From a checkpoint of a small contrastive audio-text model: trained on read English sentences (LibriTTS-R).
Rows from block 4 of the audio encoder of a small contrastive audio-text model, named by matrix and row number. Each number is 128 + 24 x the weight over its row's rms, rounded and kept within 0 to 255. All counts start at 0. Numbers have three digits each.
After each channel's rows are labels from the 100 clips, of 14976, where the channel reaches its highest value: "responds to" is what is common among them. Only what is clearly more common there than usual is listed. The data: read English sentences (LibriTTS-R). In brackets: how many of the 100.
# conv: width-5 conv, stride 2 (encoder.blocks.4.conv.weight, 176x144x5, each kernel summed), inputs 0-143

conv.146:131121132095131130133143129160144128132166155115140188127213104122135145138152143142215135128150185127125112109137132144149116113140144151181154136124134131120096133154108125129113195133138144144123138169128129140166178114151121154149130131148120111113120171125110108140097197114126126135115127116113122129109135123115121158116095104138179134143150126176097138084127105158148156139141123137121158080119128119130134104141118142168147
responds to: the word "his" (33)

conv.71:153118132129138145139209176111135126129198123148115120155097133127228126118140152139130133105095109110121133123188141104127152121119137128103124105133151128126116112121141121134110132106132114137141135120117122126131130111114114137142103130121089125115155138112147137133125139150124127155144116144127154126109122125103122131093136159119115134131141134111110124144122126136109128146123149127132146140150143255168113133115153113112170
responds to: the word "said" (43)

conv.142:122148155171113120103124119184133147137123170135120169123125141162136127169124112108087162130108107181149113148141128139118145133149115110078125163118129159132162132121108117131120114128181108116084188130107202101127127128127140126128117154080179138136149077130164119132138086123121133132138135060134138147138129140131159108143133182129141121169137114144143123152133117112137131117147119123081092079108125117142138100145104123107101
responds to: the word "with" (34); the word "we" (26)

conv.161:180133157117151135125139125132109130117222113138144129129088115139117161132127135121135155114193113093151167142135114132119134157131156095156148120124136089162146162145114118115121110119136154104111132123139128123127151117150161167128154102205134133124135147183115126134149111106131143161120117167113128128127112134143141143103200149116171124148094113113116142158131108123090186139111124115137193121124114107119129133129137114125172
responds to: the word "he" (57)

conv.4:078107099128128176097141111082115133154163137140121118134110136134136089123110136181126124117122123100123133127137124101162120123112133142175124120141189092129205097125158127161103144122084199120139116135146096156131197104143127124107125177101099116130111131140124163107132141129094129130090098135116133129117154129093129188111095093122098142107106129123126153150122109102126109122143127134173137126114126137139149164168134140122131
responds to: the word "he" (46)

conv.115:129114076106153126121111110074153113130108144111145109095196106120124089118165140147124117117140153102128090141129097136176121123148116136184104159126108151114137134133134097137109167142142153159104125117120161135208125114186128146156116144126132128130125125111126180113111205125123107126128127127124155129121117130100133109087185121113138134168158108137138102106089132108095141108148125134160146122109139151109101135105100124118098
responds to: the word "his" (27)

conv.94:128115117112163067152128144113152195131132149161123145136147125098165115095116144137163133097092180144138103162086145139161119128200112129145170124144128129141130130145159136126153080126160148126139116121127145124174181113192130166124124093148172122127134098144134124124133198138125139138126135131125161123123143124123156135107138132124143147143172141138116126108121112121125130135153132044132123122151099140133132119106135139146094
responds to: the word "was" (55)

conv.11:110110079093178101101120089121124150127100114154134116094114134096083126116129122137125107132107113119111121130108155100147107131126135127125107164136116133125076147135128082121132149109144109110135117122170086124119148145141107129129088149124102132150139135130167107149149101130169121132069117083156084143176108126137219117128115112141182132154144132081164141122111158130151098120119133104138160114135135142119109127078089158138109
responds to: the word "i" (69)

conv.38:134118155120131175119156145106106175089107100122140075103103109159102093134146099154122147115137105129120098131136096093130120133124139158104113152112151124125082100133187123126136121129123103161137082136115136123109083109124125142101109113105118128134098106137136141086123142128100080108206165169145147121143099126116143119134114155098109099126148145113157135121123172171124144122097136100188124083185132136126122127135104121127100
responds to: the word "said" (26)

conv.45:133130115130085113182117117255103166107100157136140139136136190122119135102134128146130131118126169219138125159089119131118125143126149136104132108122125121115169141143103115118138106149149101138135146106146128113146160147135131166119126113132134107128146118137137128125159121144127149128140144109131175152112140133135115112122130099150141126119139121164109137176148096136147120132112118112095130115101140152118129155200102122114131
responds to: the word "what" (26)

conv.93:087105089135094115105127108122121146124159104141138119120121153134118106128110140140141118126154110108106145151160116110138110112142126121121097121136070121143183136097165111104118111106212129131142078133127120114123077131120112108113197149104109113097140103131131108126130152124164130137131128134109126114147125112141156146107129129117092108127122141076118136126112117104113055102142104095184145131197118081144098135095128103109107
responds to: the word "she" (40)

conv.28:111176141128136113157123081105113123120092096127150129126137255117116122125132112128127135146084115115167109128111140136132126142138114140125123121127121123116068092147113121140103132140120105139120137126105129112131154121135122099104141135084154125066122119114164134119134116146110138162135161083157117131125111147130129150115090126156103119144131114143119117103125109123120107137147119101116137149104124115141124121100111131133148
responds to: the word "i" (41)

conv.52:125134144164101105136181189128137142175125165091113095161102109156170124137117112128107131128097111154127181175176174128120134141132103131120121135139118131143108135123180155136128128123130071148137109095129160144119152119126123137136097115115129127127129135118113126121111104154141132126127125183120143145148151124157141134132118150140122119121127135122134107115123135114133107154107077118096136095177097220181150116105144137106183
responds to: the word "said" (47)

conv.24:086119120138138174132117125072146170143119114121104119135137087151123109151113132151155121129109143112115118165128113109090114126129145115105123156125168116107128127171130119113152119126088172179149151088129120112137096094130117093078191129119128148104143142144109127108156142129131112117129135087112194071085111127140128113123117112066126092127137123143143158132100104126108106115065113131174165147126110118111091131153118118113121
responds to: the word "you" (44)

conv.20:119138140135109138142112118248134135137126126142133129132138131127133124097140134147206119143114129134134161171103128127118129124127110136130132136139125120150164130140127147125148141127179185131142127153136125143127152129126126125141150130134099116113143112137136133141137113140136131128133116139137167175120194133099150255121120140117128131129102145127129134135127130132123137126175136107125201114128134125142145165153126127131141
responds to: the word "you" (58); the word "he" (37)

conv.154:113097131172125140107114122111170111130130150119113113141128134141119132166084120140092093148141117130123120123135136116112114113119117087089145135134171143140134136184148122129095111125127091097109135168117152206128143138113103123102110127126151119094144132119101154149158159087112132123133126111110109121128094119113137119094123087086149118122146115119176162192106231159148110145140128115122097091146138112135127135148122171108129
responds to: the word "the" (80)

conv.70:101125124138146164124118154140120092155095186115147146137112134133143081173125129104094140115129128255123081113125127108111126120132174131115124129128166123095156154131092118116128103123143137120104134129103221113121131130120116123112121114126206121160101123129139116129149109124131129113122117095148104138115104119091097141124117120121114117120154119120147131107109145131157135139107117132137093107133129127139143120120138142124124
responds to: the word "the" (75); the word "we" (32)

conv.32:132150108119138111123150125130157106110166149091150115098144108139136107123095099125122139156082180130120072103129165139097125128183122108098168118141133115133140108147153115119126126129181151159110145096107147111163121136186116159126139142124212151135109116137138111117121162148137122135124123159106106154146090132131133102131124183126148090130157168122100117072128102130164141144179122109152147122118088129151136139117116117086125
responds to: the word "was" (41); the word "is" (28)

conv.59:117133108106121132156095105088144129130120140110147154113126132103144121109125146169138084140121148091122144063123118117191132124122132115213142164131102139108148134140114135142124163116152142110132126147097115157162150128194117130121135109133100139138107116137126122120152203104177119141106138136120116058127101123139122127073115165142108117126126156101098111099108130133115163124153144146136141130094160145137153147130154161126172
responds to: the word "as" (27)

conv.54:124115107087125093155118119132139129146134116115127105082146071111125086107133163099157153150163148129100094132156154143154140128135114104116136121177121111105119127138137126114106186100113110147155119118116121079131144118103120166102103145106140123164091114118124132132108160196162132127156148127110115137123092142169131090142164118145145123140192120100095174113087073128118130137150106115125168171167129123147143121103142124132108
responds to: the word "she" (34)

conv.98:113121173132118120130161138110178122138103169143122126122137125130099107112126084140123182167127130120104096136116180110117109120114124114106137133153167098137133128150209161099164113116131073127125135157155122155101116112111115147125111156131120144126125095104131073131160133127129102108173110133142117117127122118146148110119131130130116141121137114098139103092109143100215115125168115104164144122078111173125126159179114134132133
responds to: the word "be" (33)

conv.167:155117196203154159129136127129125113136132159125126121137111132149142222178128106152128150144130105155129122122110123121132105116123127131090132111135171190132133111091158116156113100171138132134143198123113154117126108132097131189129100119135163131128132130123154153152118114129138125152137152171139107127142093138130131092164112206119142127108102152147133129149137139124121124137105108113149125094147117092134119124118120124130110
responds to: the word "was" (79)

conv.172:082106099160148158104126110194133106112109107106150139096150118154104085134114127130156118115109146184102129067129102121159108112103079124114124143129151162110174114154114108142131132085085163096098220108100152131135134095106105113153118148110137130125097135126154133099154149117104120093113116112106126127131113116120069159141119165112113140104143128135147135131126109121125105101109120143151172112111138112118100124149127128130121
responds to: the word "we" (39)

conv.114:183156155116106147139119111129071147130157155089123164154188132120128145129112117127099113090112139107124109176116114139107125152139139138134124126078126133155115132134138102122141134116116142139086135111152123098138135133134120122149137115110134115110111147105104135132107128137122144139116128151127255112157177105130156143125124137142135144179144148176159167155136138127120110112117119129143116104111149103117134136116131107091088
responds to: the word "was" (44)

conv.25:140118140144152225135133113109139090171124180148096151090159121150121135169131082148109097136136159140128101098113121127149134122125138097116146156129151123135118132146121167145130162160119110112097153140102171143147137114138124129227078113113131123110085094110134132192123140115093127127116127121082152127130106135126131111129124090139113132143136104135128137136117162136116107138126122151101117091125147114137117153125183125128119
responds to: the word "the" (89)

conv.122:144120092125125119172125166117114168149091142120124129166152111133160129114123124126107093145136138142149152162120132153144143118124142125118125149131103186119145101102128144119123115147111056125180118119127134087145101161126119150178123116100128136147130139137135145156135113198136121118123190109126109185187127113142155112162156134136136153139138139161089111109119091119123103157144142109108125169125138180146120136075165130162132
responds to: the word "she" (35)

conv.165:126126126125158135137103188155129147140133125136126135217126136133173129133126169115149135105116130103123089133124147128129144127137137142128130139177145135102143166113145125127137108113121161138143161122140117130128126138126126117121128158133138131134106149136132132126150131108130137129119153165137127167164153134121138238104136123124142125136119125143143127136123142138106185129096129124136179133179170038197112114140165138160118
responds to: the word "she" (89); voice: female (80); the word "her" (28)

conv.21:089123089115133096099155131097074119155168135154156130116091141126114107088120145128118129088122111088118136150124134100103119139127139132176134193101170116117190119118136130140123161129166110138199117131159052129119145130152132124125080077114093125130114095182122134149149117123124118136114121137102165114124169123131142131146112150144126142117094130109155123156130144188121119121124117132093128113105155120126128133143145122113156
responds to: the word "i" (46)

conv.5:101109175149140117195078105162133111109159100148177131142138083130105149084133135105167162130070121124127162134119138134120127129156113126128135122112123121149108140115125139125138114108103108105078133086111132099120129113127133159119122159095135126120140098127138084117115117103065111138160137074116133120126111129151147125123126106126114123122077080139109109126119079081098129139166144123122146164112086108112138111060145127133135
responds to: the word "it" (59); the word "was" (35); the word "is" (27)

conv.124:125134151165158140073107169133153129150126169129130126104132119109181085169116146109123184149115183118120102161134117122120095118158132132172174116135170110103125083152123147113141129109113105116123151156122209129129164130166127119111103100110152123138105089121142097148093125127116107124138143107143118093120105129122116102117119077126138167127129119116187123140132152170153118137137123125120106086131128147149114124147142171143107
responds to: the word "was" (45)

conv.31:127097137133136099177140165153139117116108113143150116156133109111156137116117185110179106118133124109113139122159118101102120118093125122102138153123111127126107110161147123114091110129136178116122107134115137119155140120131121165110152133083113130107106113095151124101138112114119114132170189099134114096191142107124087186122128112156125130126125113103167129129142119126123111143118133090090161095207151094123127135123120144185076
responds to: the word "she" (65)

conv.153:107123109118117159114164132115113140143143099126073145114111150182135145136119135137123155123130124140122136141157127102117128113117125115093144171143116140126126121108114136144124128119127158089141125144128119147113145125128131125125105122118134142146090127155132131134106125133134133133155161080114164135148128125126124139127107139152135126144150105130145128129139143189123129123120136122113165102139229255110152121127139168155166
responds to: the word "said" (26)

conv.48:126118125119108118148122130131151169119142081106094128149147140117122101113126121137117190136115170132125101150102123166139129132194103121135168110123133145112133129137154121114154067120123107150147144123122172115150145116216123102110128096092255113129109135128120119083122086137138131126123138190139166155121142126132122132121129187130137135143123128125139145131124139119132112134105131097119109119128115122126126133138127118123124
responds to: the word "was" (97)

conv.97:102152102097116136109147112087173103147126123106083124095156123170118100133128105127185135152083134164116157123109142172099130104116146123165117125134128075136123110104136129155125155115151171096151101143111120126140122137131103114164092124112117130166207175101104141097132134144092105109135115148136128135154146114128139114126120068067128124132159118142134116127116124101155122151127124125154150111135155139119173127065129123102142
responds to: the word "you" (32)

conv.148:116117111120128099132111133122121093155116145089150147145158109156139131083157129121179153172106140149131089103151153136122115128127121094142127137142144123125135152089099178121119174177138097105126105122087171122148114103180142081126137161118129127161121113136127137107127137178110132107164135151140131164088122123185168120195099111160126133118115118135137115105121091108136109138161122142127141165169129090109138116119168085115121
responds to: the word "she" (39)

conv.41:168120134135152132094119100099107129113140169120097136121138069132132213145133140126114124143255116171138119132124131099129101120121153137159134107153129150135123128087146119161140127144128096154123141120146109116111091166125134183137091166138107133146117099140156119115122165126146105136114103160150116137104137102138137101145131158104134137119090133122117137141142099108104118137127132120112122148123138130131160127092116102159112
responds to: the word "i" (52)

conv.160:102123091100098137139106137096117140153120124111146123128130120144123122131126176120113171133117150128125128155126126164210134113181149112196184122130134108103134147162083141121131147115177124126137124139109144112150158114191125151127112132119220138111111133116139099105101165121131122134122117132127136132137143136138124138104171180099172159152137138138142145111109118128137116116136155103133149103126131063125124113147132152149096
responds to: the word "was" (70)

conv.82:206138115141148142177120111115116126101196102162116139098129157134138137129124107130149143122115128070180135127122108147143141131117082130105118118120129121140075155110130123162130129147113119139133160159136151098160129117143170179124138127119113136114134146120155127179111162113114134165133127120124156096088138156097130084120187122158136138138110101134112109100121097079135135121155142121122111120121117104102174118076120121164165
responds to: the word "i" (41)

conv.108:156132115132154144113128140116219134128149098126130116145150114151153138192116130145119113157149126125126147092125140097097142107121114106108122119176117134108148108141221161145127134151159145126087137152147134178145145141133135103114115157093143103118140092164176146090153159113120117125128127126151110088123147131128141141128136125135109127131093118132177109145139156137203102125103110115165115142152153121128126130099140119139093
responds to: the word "be" (29)

conv.120:113121111088125098083144129144141144103144105120131164130121087145115117101127121129106133162203126139161151124132137153133125144127141162138134140113141141121143147134115142139205126132128103155049157127121104137106112131138208153122123145151151140145123128151146122130218123131133128151125119100152147109141141188154126115158163174162123135150114114158119140110148126117164133085097142146118137149125134127127121126085123117140146
responds to: the word "i" (62)

conv.102:125146144176116172157121099105123130133126121151102135130147141129108139148132125157128122103112142083117121153124116133219102137201119120167160127100167115113152079160115115120139156118093129136125140118141158182177150102173133111165146133130117121154120155135120166119112147125126116122087097136145132097122141122113120151134134140094113136104075097135112144139126156127154126154141125173162150139130110127126108188167131121090136
responds to: the word "was" (48)

conv.64:145131203156151125132103138090126164103173126094178092114124114117118157123129088175098135107184141124123106101117094120121117124128131131120099138101110136152134132132170097127149099105141125172157100112125146115127118134116152130098146140131128128101129057148175114103126068125120129145126165133125133101129140120159125067133101204119127136125132148116114133118145115119061133136118126108162150140117099109111137121113112132122109
responds to: the word "i" (49)

conv.105:116116165139138149158124132098076190125127120128127128073126117066130139120141101153132127106073130112127126121131121139115137105135123147057125137114109104125124126121157082120105101145142159131151087132146100135122142101131076128089174135094126115145110135139181134066128119122133134118148151100108102118175107127089134125154133124108108089135103154126114105133116130143096134123135120092166160164119124099118106108071135130101090
responds to: the word "i" (52)

conv.133:145119175126132112141121108117114120138104156169097161176152143124166116121122143123113127123089146170119124140114110140171124111121140102173170127163113126083134117149123121109127158118138125141138216101132112111153130128133115147170106122105105128141150086125115126196129150120144123110083122120116178093120108117097130137134122155128161165149078129117149129133120134116121121105104129164109135175146151137148125163108174159127071
responds to: the word "was" (60)

conv.143:086131097157111163128162126114105149108142113117095099118114095149125052143131127147129133127138142122113136145136122123107127134135125128154141127106170085119189109147123060139126129070181191127143107106115101139114157116133111109116105156096143114150109120176120140123134114145109124119121130114189140147109119109125137138121069117086120131137151169140135161167100113143109128105118129133192130139091119125114136102175131129119123
responds to: the word "you" (50)

conv.168:142165119135170101125168164121124102125130098121094107118137177143137105121106128120132146143094111126169138095176139128109130133153115129142129136122124113143136152133160133124120122171150114156106213133123123127128151128149130091116138119152199149158147125109166098114138117125072178148140135086171108127139115170125132079145137138099151108175129112130157118134152108095160145163114143155133122124130073109149136086153120111121117
responds to: the word "i" (71)

conv.147:102120148097107156172170179115109137132124158109139126179120123174179148140124134142126129143095111099110158105142156124108136152086107141143123126140106119116180130069094154107126148162097141114133071128134129132124115122129109141147132130111155136130158163128100146135130120186118124125136124105122138125186117119144150158120139100113165146156163143136122130122117118066115135137118130136185154144140144193148126116120146133155187
responds to: the word "said" (29)

conv.130:118132123125156116130108165154169121138151129117149139180091136099175157137120124133151098154128139114141107128152174106116121126102108124128124166126130133116098117141142200126126173095125141073129132178154121157129122125105136148127110163119118138125113103108126117102111139101115096138105142100148119153141133126139139212146090132107123157115122135115138126130135163120208157106133137118117140131186147095159137098143184145158108
responds to: the word "she" (77); the word "her" (29)