Weights of a small contrastive audio-text model.
Model: 9.7M parameters, log mel input, encoder norm batchnorm, encoder activation silu, encoder depths [1, 1, 2, 1], encoder rnn gru, text encoder activation gelu.
Training: 2400 steps, batches of 128.
Data: trained on read English sentences (LibriTTS-R), 15625 training examples, 19.7 epochs.
Rows from block 4 of the text encoder of a small contrastive audio-text model, named by matrix and row number. Rows with one number belong to one neuron. Each number is 128 + 24 x the weight over its row's rms, rounded and kept within 0 to 255. All counts start at 0. Numbers have three digits each.
After each neuron's rows are labels from the 100 texts, of 14976, where the neuron reaches its highest value: "tokens" is the input token at the peak. Only what is clearly more common there than usual is listed. The data: read English sentences (LibriTTS-R). In brackets: how many of the 100, against the usual share in percent.
# fc1: MLP up (text_encoder.blocks.4.mlp.fc1.weight, 1024x256), inputs 0-127
# fc2: MLP down (text_encoder.blocks.4.mlp.fc2.weight, 256x1024, transposed), outputs 0-127

fc1.367:128106126159121109066126127129123125150128146173138070132127128129127113123129122079111177128134127128128125154186128128128128118000133125128128097128089128123100110129104119114128129123131110141127128135109125119108112129128128129064128165143128111128125033140114161127074107126128139121177127129127128124143126129128136131108128102133142127134099107128133103176208126128130127191132
fc2.367:137128129128036128128129128128128128128127128121077127127130128128129126128129128129124128128128126128128128123128127127132118128221128128124128127130127128128128128123128133129128128129127128128128047135126128129120128128128129127129128128128129128128169255129128128128136128127128128129128128128128128126128129128130128128133128136128141128128131128128128107134055130127128130128128
tokens: "<end>" (50 vs 6.7); "he" (9 vs 1.4); "you" (8 vs 1.2)

fc1.432:146111094069149122104122145169130109111167143126115135133134108118136115120108110104102182103100140183126102132139093128140107135112116102114117126146130126115114068124120096134128123084132127130105161154113135133143133167128136093134172130148120174112103112156109122121144132143110130127180126110136148146221143121085079112118122132123144114134142130086129131075140126133134136133097
fc2.432:130126126139124132128132112115163124134127128129191066138091116129152130119127119183113108213115128126129127133142110179156163113131210127240114151101132137126127069126147083131129131131128134128133126129137106128128121096104216176147133128126129128131124150111130130115051121128125120122128128128136133153127112054129132129131169115126133171126125128129128130106131128129137129127111
tokens: "he" (40 vs 1.4); "here" (18 vs 0.1); "you" (10 vs 1.2)

fc1.584:133122117094129130128156130061137110132143133127113124181154091132149127085121146118128126127113120128128120129069136155151126077072137126135115147126115126122169100104118120140098098124122141128125109148140169129193124130124049087119106130133170128148106128125170164119109126123123129151146127158119133142140132098128090199128148161138108116080144135130128138128146131127126130058114
fc2.584:119144128111066128129124100145114134185129127131137128128204125125125121142198133150115195123010107098127157128128123140129164156129130124131102128131202130123133160124136127059179129127117126058125126194128147120126129111198128097120146074128125129128132127125128128216136160127176126144128146120104128128120151134150096130128135122122114124193127127128131095136128128131079089178110
tokens: "tree" (8 vs 0); "thing" (7 vs 0.1)

fc1.331:125128163065121161175073130107137089127139124103098197117130162147118177079121174138108195144128160131110178089099098129164100129086122107125140109123129143099130118143136131124122142131116139133118149089139130121106094138102156145120141103134111139130133081121121140112143184093118126111147084168142122145160077116143107100138134125126121115099111106110127114108153097173118101106100
fc2.331:124126129115128128130128138105133133124121146131119129164066073128129129119122132132120128138127121125136190106127091123076112127142139195149130135135144097043131152131129122161127141129127128127171097143144167128146132078140128097123123150121128128128103129131077137122129128142125128139053125153124127151130134131103119152138110114115208080130126130120155134130065127133130131170127
tokens: "pay" (12 vs 0); "do" (9 vs 0.3)

fc1.573:130060115113159122128123127147160152120159112211109118160189127118171166129090130109150097119111148177104082129128113140123145151133107122124142120103121099173135079173132132142162107087122169128114120135131155128133122177116148084147116144152118131155111115167135150126131119141114104137176103143141140140163117119102146113127128094117180088095136130099143091090131129112157143150151
fc2.573:105129123118186129128180131120128083134140128127137136122120097108179125132129126128080085148134127125096137121104119074200190117128094138111133162138119111142101133118130118148122128129132091128170160107127135135124047105128127128131176142128139125129114128111128128219112137125134127070125214105084155130127135063149129199148160139124155129133068157129131127124133133129120099126119
tokens: "he" (21 vs 1.4); "here" (18 vs 0.1)

fc1.239:128134127106128128128140140128128148119128129129128128131128128136128151108128128136128124127128103108125103122124123131128129129159146129128126128113130128128128127196128128145181155151125178128131136079069128136133128130128127131176127160122129120128110128128128128129129128089121128142126142142132128155127127087133128128128127134112128147128000098109128125127133128149123121128194
fc2.239:128128128128130128128128128128128128128129128128128128128128128128128128128127128128128128128128128127128129087128128128128128128129128128128128129128127128128128128128128128127086128129128128128128128128128128128128127128128128128128128129128128128128128128128128128128128128128128128128129128123128128128128128128128129128122128128128128128127128128127128128128128128128128127128127
tokens: "<end>" (19 vs 6.7)

fc1.564:130098155112130126153100134133128131122146145149107160182161130111116123138045125106124116158112115120118115137140121134156101147081128127091195103159110140091111138153126105155129134098124107073135133155148170087129127121128178126151215130134123119144100152170152105145117098124110124127132085140194126176128114123108129085134093123138144102087177128102183128096048107148123097117144
fc2.564:128126132128161128112135149128111130126135122134134129126109129128100128128135144128128109156142155126144086154120130128139127206130197118125125127132115135128124115122121168117091137130136128158119138129109116131109128094107130088071057118125145145123132125150121161085178132101118107089119128119109129129154128076125128128137123127086127118136036117091124105090089094134122115102110
tokens: "pay" (10 vs 0)

fc1.231:149143135046144140107055129139100124139205157128107144129127127122029111127129114141138128178126171124136129132128153132150125111134130127123128152128103124131104128088128129125116128125101115085156097128114166166078127138137127148135096120147128129104128128148127090128128127125128134127131127131178125145128123109128140120142184128157172102127130119109129123162128135136107181114116
fc2.231:113128127142133127160135103128128121128135128098125131132130129122125128128157128130111126133128143129139119127136138162128110135101111128120132111152128137128133125135128128126129120129130128127122126118158144111121125129122138128128255121127129128125129130151131127123130125057128108152129133166146126139128127092155130123124127136124127130128132128126130088128127180152129128137125
tokens: "<end>" (34 vs 6.7)

fc1.99:119126126057134126129135153129145145135124132079122140164118129108080186127129106156122118129127128144148172110143105134128151088115125127080124130119125172135117131123164129086174123113129129109120151138140142167117113131128095126136154176142164128128128111145115130127120120124103129119112135135109126115142129122078136132128128134060128127113167119168134133134106126137139091169103
fc2.99:129142129124123126129154104128127121151121127121142127135128017128160125128133126127126130132128129173150139129127128112138132128128127137119123106129160129130135132140128157131129132128125131128078127132129190136129132147132168134177122127124075135124107127108127152103120119127040193133131105131126127183128255117170123138142128095138049154148129137108137124159125102130128130127128
tokens: "tree" (9 vs 0)

fc1.699:127107157092170145128138143121098118128137131130137138116100124138140076111059092170188127145141140117114138148175064150121108130145130129122160136136128083185120111143148127124123127150149153128125150138131137164125149153148149135146099096171127145140135137155057105135118139134126177155105098160151143133132142128113160134131129138115168129132095133106130124095129111140107112082114
fc2.699:122095137095189130126113097127214106106128123129128129122131113130126123156131129169128128144130128156127124198144167153145131128127077153066169115121120120119129125108125090125057168217118133127125129137127122119125133109129138128128127121124130156128138129136173088132135139178131114128125121132137109153090128116090085125117120138088131139135127128116110126156129137119088146155134
tokens: "us" (22 vs 0.1); "asked" (14 vs 0.1); "eyes" (10 vs 0.1)

fc1.131:128112120038128128130126127131113130127129128132125131120128129134126088131112127191099128178095144128103126128118128117155128129128134142108126121134128146131169167109128149128126130127099106128134111165128105168134092121074158129127128126142151159110110121140128129132129128128128087092129136128130128144167128111129109210148143128130133118156158128128125125100124128128137109157121
fc2.131:127053124144127154133163130128139133129160153128133128128116138121120127128146129128126136129127109125126157128132128123110128168142128126127129122129129124128128129129128125128129163107127128128130128128127128125128208127128128141119127125128127128243112140128128128117127113112128128126209131128128000131128124130112121125128123125128170132135128129127127133138115127132133128135135
tokens: "pay" (11 vs 0); "do" (7 vs 0.3)

fc1.27:128126112160183123135075104130094130127128110127075127129143158130110147143128128128157181142128128129128132128072131200131197133140166146073089140130131095127129128126128141128172125123131134141128110141131143128090052130116130136120154142156154101111130128145128136099132126129128134129097094114133128130093128128040113125132172128127146135084128140118122128128094129138129085144133
fc2.27:124127126126144130122128128128089127127127137128128137129122124136126126132127122113130128129126179118128120128128143154123130125102127180127126130149127129129125146123128127128128130143119123129129102124125133129129127134119124127134130126130173134128121124143129128124125128141107105116128128127125128123128128149205132210138126098000129133122019128108129211127120128110130114128120
tokens: "tree" (11 vs 0); "see" (8 vs 0.2); "days" (7 vs 0)

fc1.221:159107117104115147131153133159140135092153131136129156136117100129166162162119129154128163140127133107119126120146121121123104095138107178170135135121138119107119121145105118117128128192126116160107104141149125145158126127128111121135123183132121178139111139119105126128124122152123127122131050156148159128146130139127120136127130136160149140160106123102083128115114131131108085134101
fc2.221:117127160106215056124087134171134129131131129128140154119173075144163065121159128153206130128128105127092128148124131133132169127111128173121120097130116129128153123135106120134083129128132121095128126128138129128126135096143111139156114116131129130117139187130119116129115147128124132128140098126122119128128143128128116118117124159048127193094128127119126128140130135037124127135105
tokens: "us" (27 vs 0.1); "asked" (19 vs 0.1); "eyes" (10 vs 0.1)

fc1.472:127132126128137127133121108113175134146153125130145131132134111119106135142144096108147113138138144191125105114130112130115153155141104122127135166094103135123116108124110108071123114170173147104126136113165185129133117076132101113157174126121160185118121114160107085160145092124141127096130090125109154130098178136150133117103124174137129092131125134110129126114117147114126120098105
fc2.472:095119133128122125129138143098146130096128139110226092135083094123128102131126111109153138164140143115146114138119130137126169117143134167130149107104134111123095119128141117148130129111127131076126166144121117155122183057145134096115106095137138114142117136129137127130131116129163157152121112166121129135133065161116120127172123127099143143133133141134108137118150129105128118135123
tokens: "us" (23 vs 0.1); "asked" (17 vs 0.1)

fc1.360:126124174122119131163056111124184134165103114111094128163147128136061108136124161124094136155128116128133154136131042115144105104127185128174080152113138133136131123151130116174172138101144086135082132115113111113129124190146130139127127124103131141129125120172117176123150110135131136120127136129145117131160157100166127116137167108136145130128148120131125102119154133118138115135120
fc2.360:121107142157128196145136129128129129125133127139193159131091163100103133143140147136151087143126124116124137125136152126124130185107139124125122173127124149119119126135128167144128130055132160134147072111135152131118127129123099153128128126087087115138125162124133123123143137119113146147158158141128109138126127072124129156127098127107134125129137143162133131132070117127127126068101
tokens: "pay" (13 vs 0); "do" (11 vs 0.3)

fc1.302:128128123120116128128096122129149124128124128128149187183128128128128128128134128120128128128091128128116128143118071128125128128129128128128128107087128128128131096128102128129152101128128129128126128109131128128165128144128128128128149128060129136132128128124083228128128040122128128137124128128084128201011136128128128128103112014091128128128128128128140128128144150123124128146078
fc2.302:128128128128128128128131129128128128126128128128128127128127128128128128128129127130127128127127129129128129128129130127126129128128128124128129128126127128128129128128128128128128128130118129128128128128127128128128124079128129128128127131128132128128128128130128128129128255129128128133128128129128128129128129127131128127130128255130125128128128128128128128128127129126129130128180
tokens: "<end>" (25 vs 6.7); "why" (14 vs 0.1)

fc1.464:130167137076169133144145127082132134141144181142131145109120129119130076108130125163118146129132149125133130103106132112147124126134120164120173112122163131127142130126114127129126108123139113167121142150165129143102132105125076139123094104176086141128100146139087121126103147151147115238133121135132154142122144141122117135127148126132131193189120130100160167117131128115122025100110
fc2.464:131129167125104120116119105126132097101147139128130128188115129128128159154144116131135129082112128134118130129123103130139129128040092155077130127114128128113117132118128093083121128127128129100120132137111127129124091130127098129128127141063130128141104102132130125128120112139145162116128091150084121188147155120123138110134130078122140125128133146056098119098033117111116118139128
tokens: "us" (25 vs 0.1); "eyes" (17 vs 0.1); "asked" (14 vs 0.1)

fc1.333:126067134137120128142140082143128132124142169126128097131150133128127114055123127126124123114128132128101192110115130164113107127112128145121117128194157025124131132137123150158119143127201128151130137118123172105128127124130095149128148131129095126110134130141122112129202123129135128115215125132097123128145136162127105129159109130127133161127129126127128164088097140126104122128104
fc2.333:146135128128144127127128130128122128128128128129127130076123136138127128128127128128128127128132255122128080128127133128138135126128118056142128131110128127128132123128128134128155129119164130129032139131120072104128129192125128128128134121109133128128130126129124128126128131132125126135127128132127133125129136123159120129128147111129127122128096128121082124092128110129255147129125
tokens: "he" (24 vs 1.4); "she" (24 vs 0.6); "see" (10 vs 0.2); "you" (9 vs 1.2)

fc1.25:118107114130109159174089114134103132136100127119142135126152151115118091144131143104137156132145200160141112185187134119149154129134130124056104137170146139152128128136121127115167130127143132126129127126060114120127095170161129128135131079110155159153096140126128104101156116125125157129129114153130131167142143125121111114131133102137140115128143107104163153129075095126060178136096
fc2.25:074185098145141131087131096126129128128147135113188085124123127139099183135128117128127120119114112115182132139134130120113115129130096083133115135123103108133114192083113120129108125157112126140114131149126104126121052094129098134120133106151180129128135128124146138127065138135164164126165097131128133181130133137108117123097214145092129123123120131111127156089125118127136139109124
tokens: "he" (19 vs 1.4); "yours" (16 vs 0); "years" (9 vs 0); "you" (9 vs 1.2)

fc1.593:149129154126124121149123119132133157121118126143066122172140132149110125127113119157120116128143124146128111121106170091167115160119135150131135106150133159111164133127107148111145139063098128127119124107151093131127127130129135124118110147113200127136119133129165136051158089126173088052111145127154128123113129095123141124149108091134164123106126101140144089091127159127160124095135
fc2.593:126131128068162101126125129125129076105101169126131121147105087098116118127128155123146125146125129146145179128123199126114128173072128164107129126145127125034099137161118048127119133128132126127095087143118136116123169066123112128121144152128136127137131128165083129128125129130102153128132128130085128133190169082130109125128125106128175138127134129127184127128115111128128119157146
tokens: "pay" (13 vs 0)

fc1.129:166086141195114130137128138142128132119142131129133170128126145129059080105104128101127128128053128129126142191110135128128163128128128132128129128128128128128099129126129127133138088144111128129111127131108073113143134164127130120128128112097135098102098165126127128136147099124122165127131122149106128152115131119132135130123120085111116146135160128138130194134157129129121081128121
fc2.129:128128128128127131127041128127128128128128128128128128128126125129130128128129128129110128128127126119128129128127129127132128121128123127128129119127128127128129132129128128128128128127119129128128127127126128128128128130128127127130126129128129131127128127128128128000133127128129128132128138127128128129128128128125129128128128127128121115128103128128128126128127128128128255126148
tokens: "<end>" (25 vs 6.7)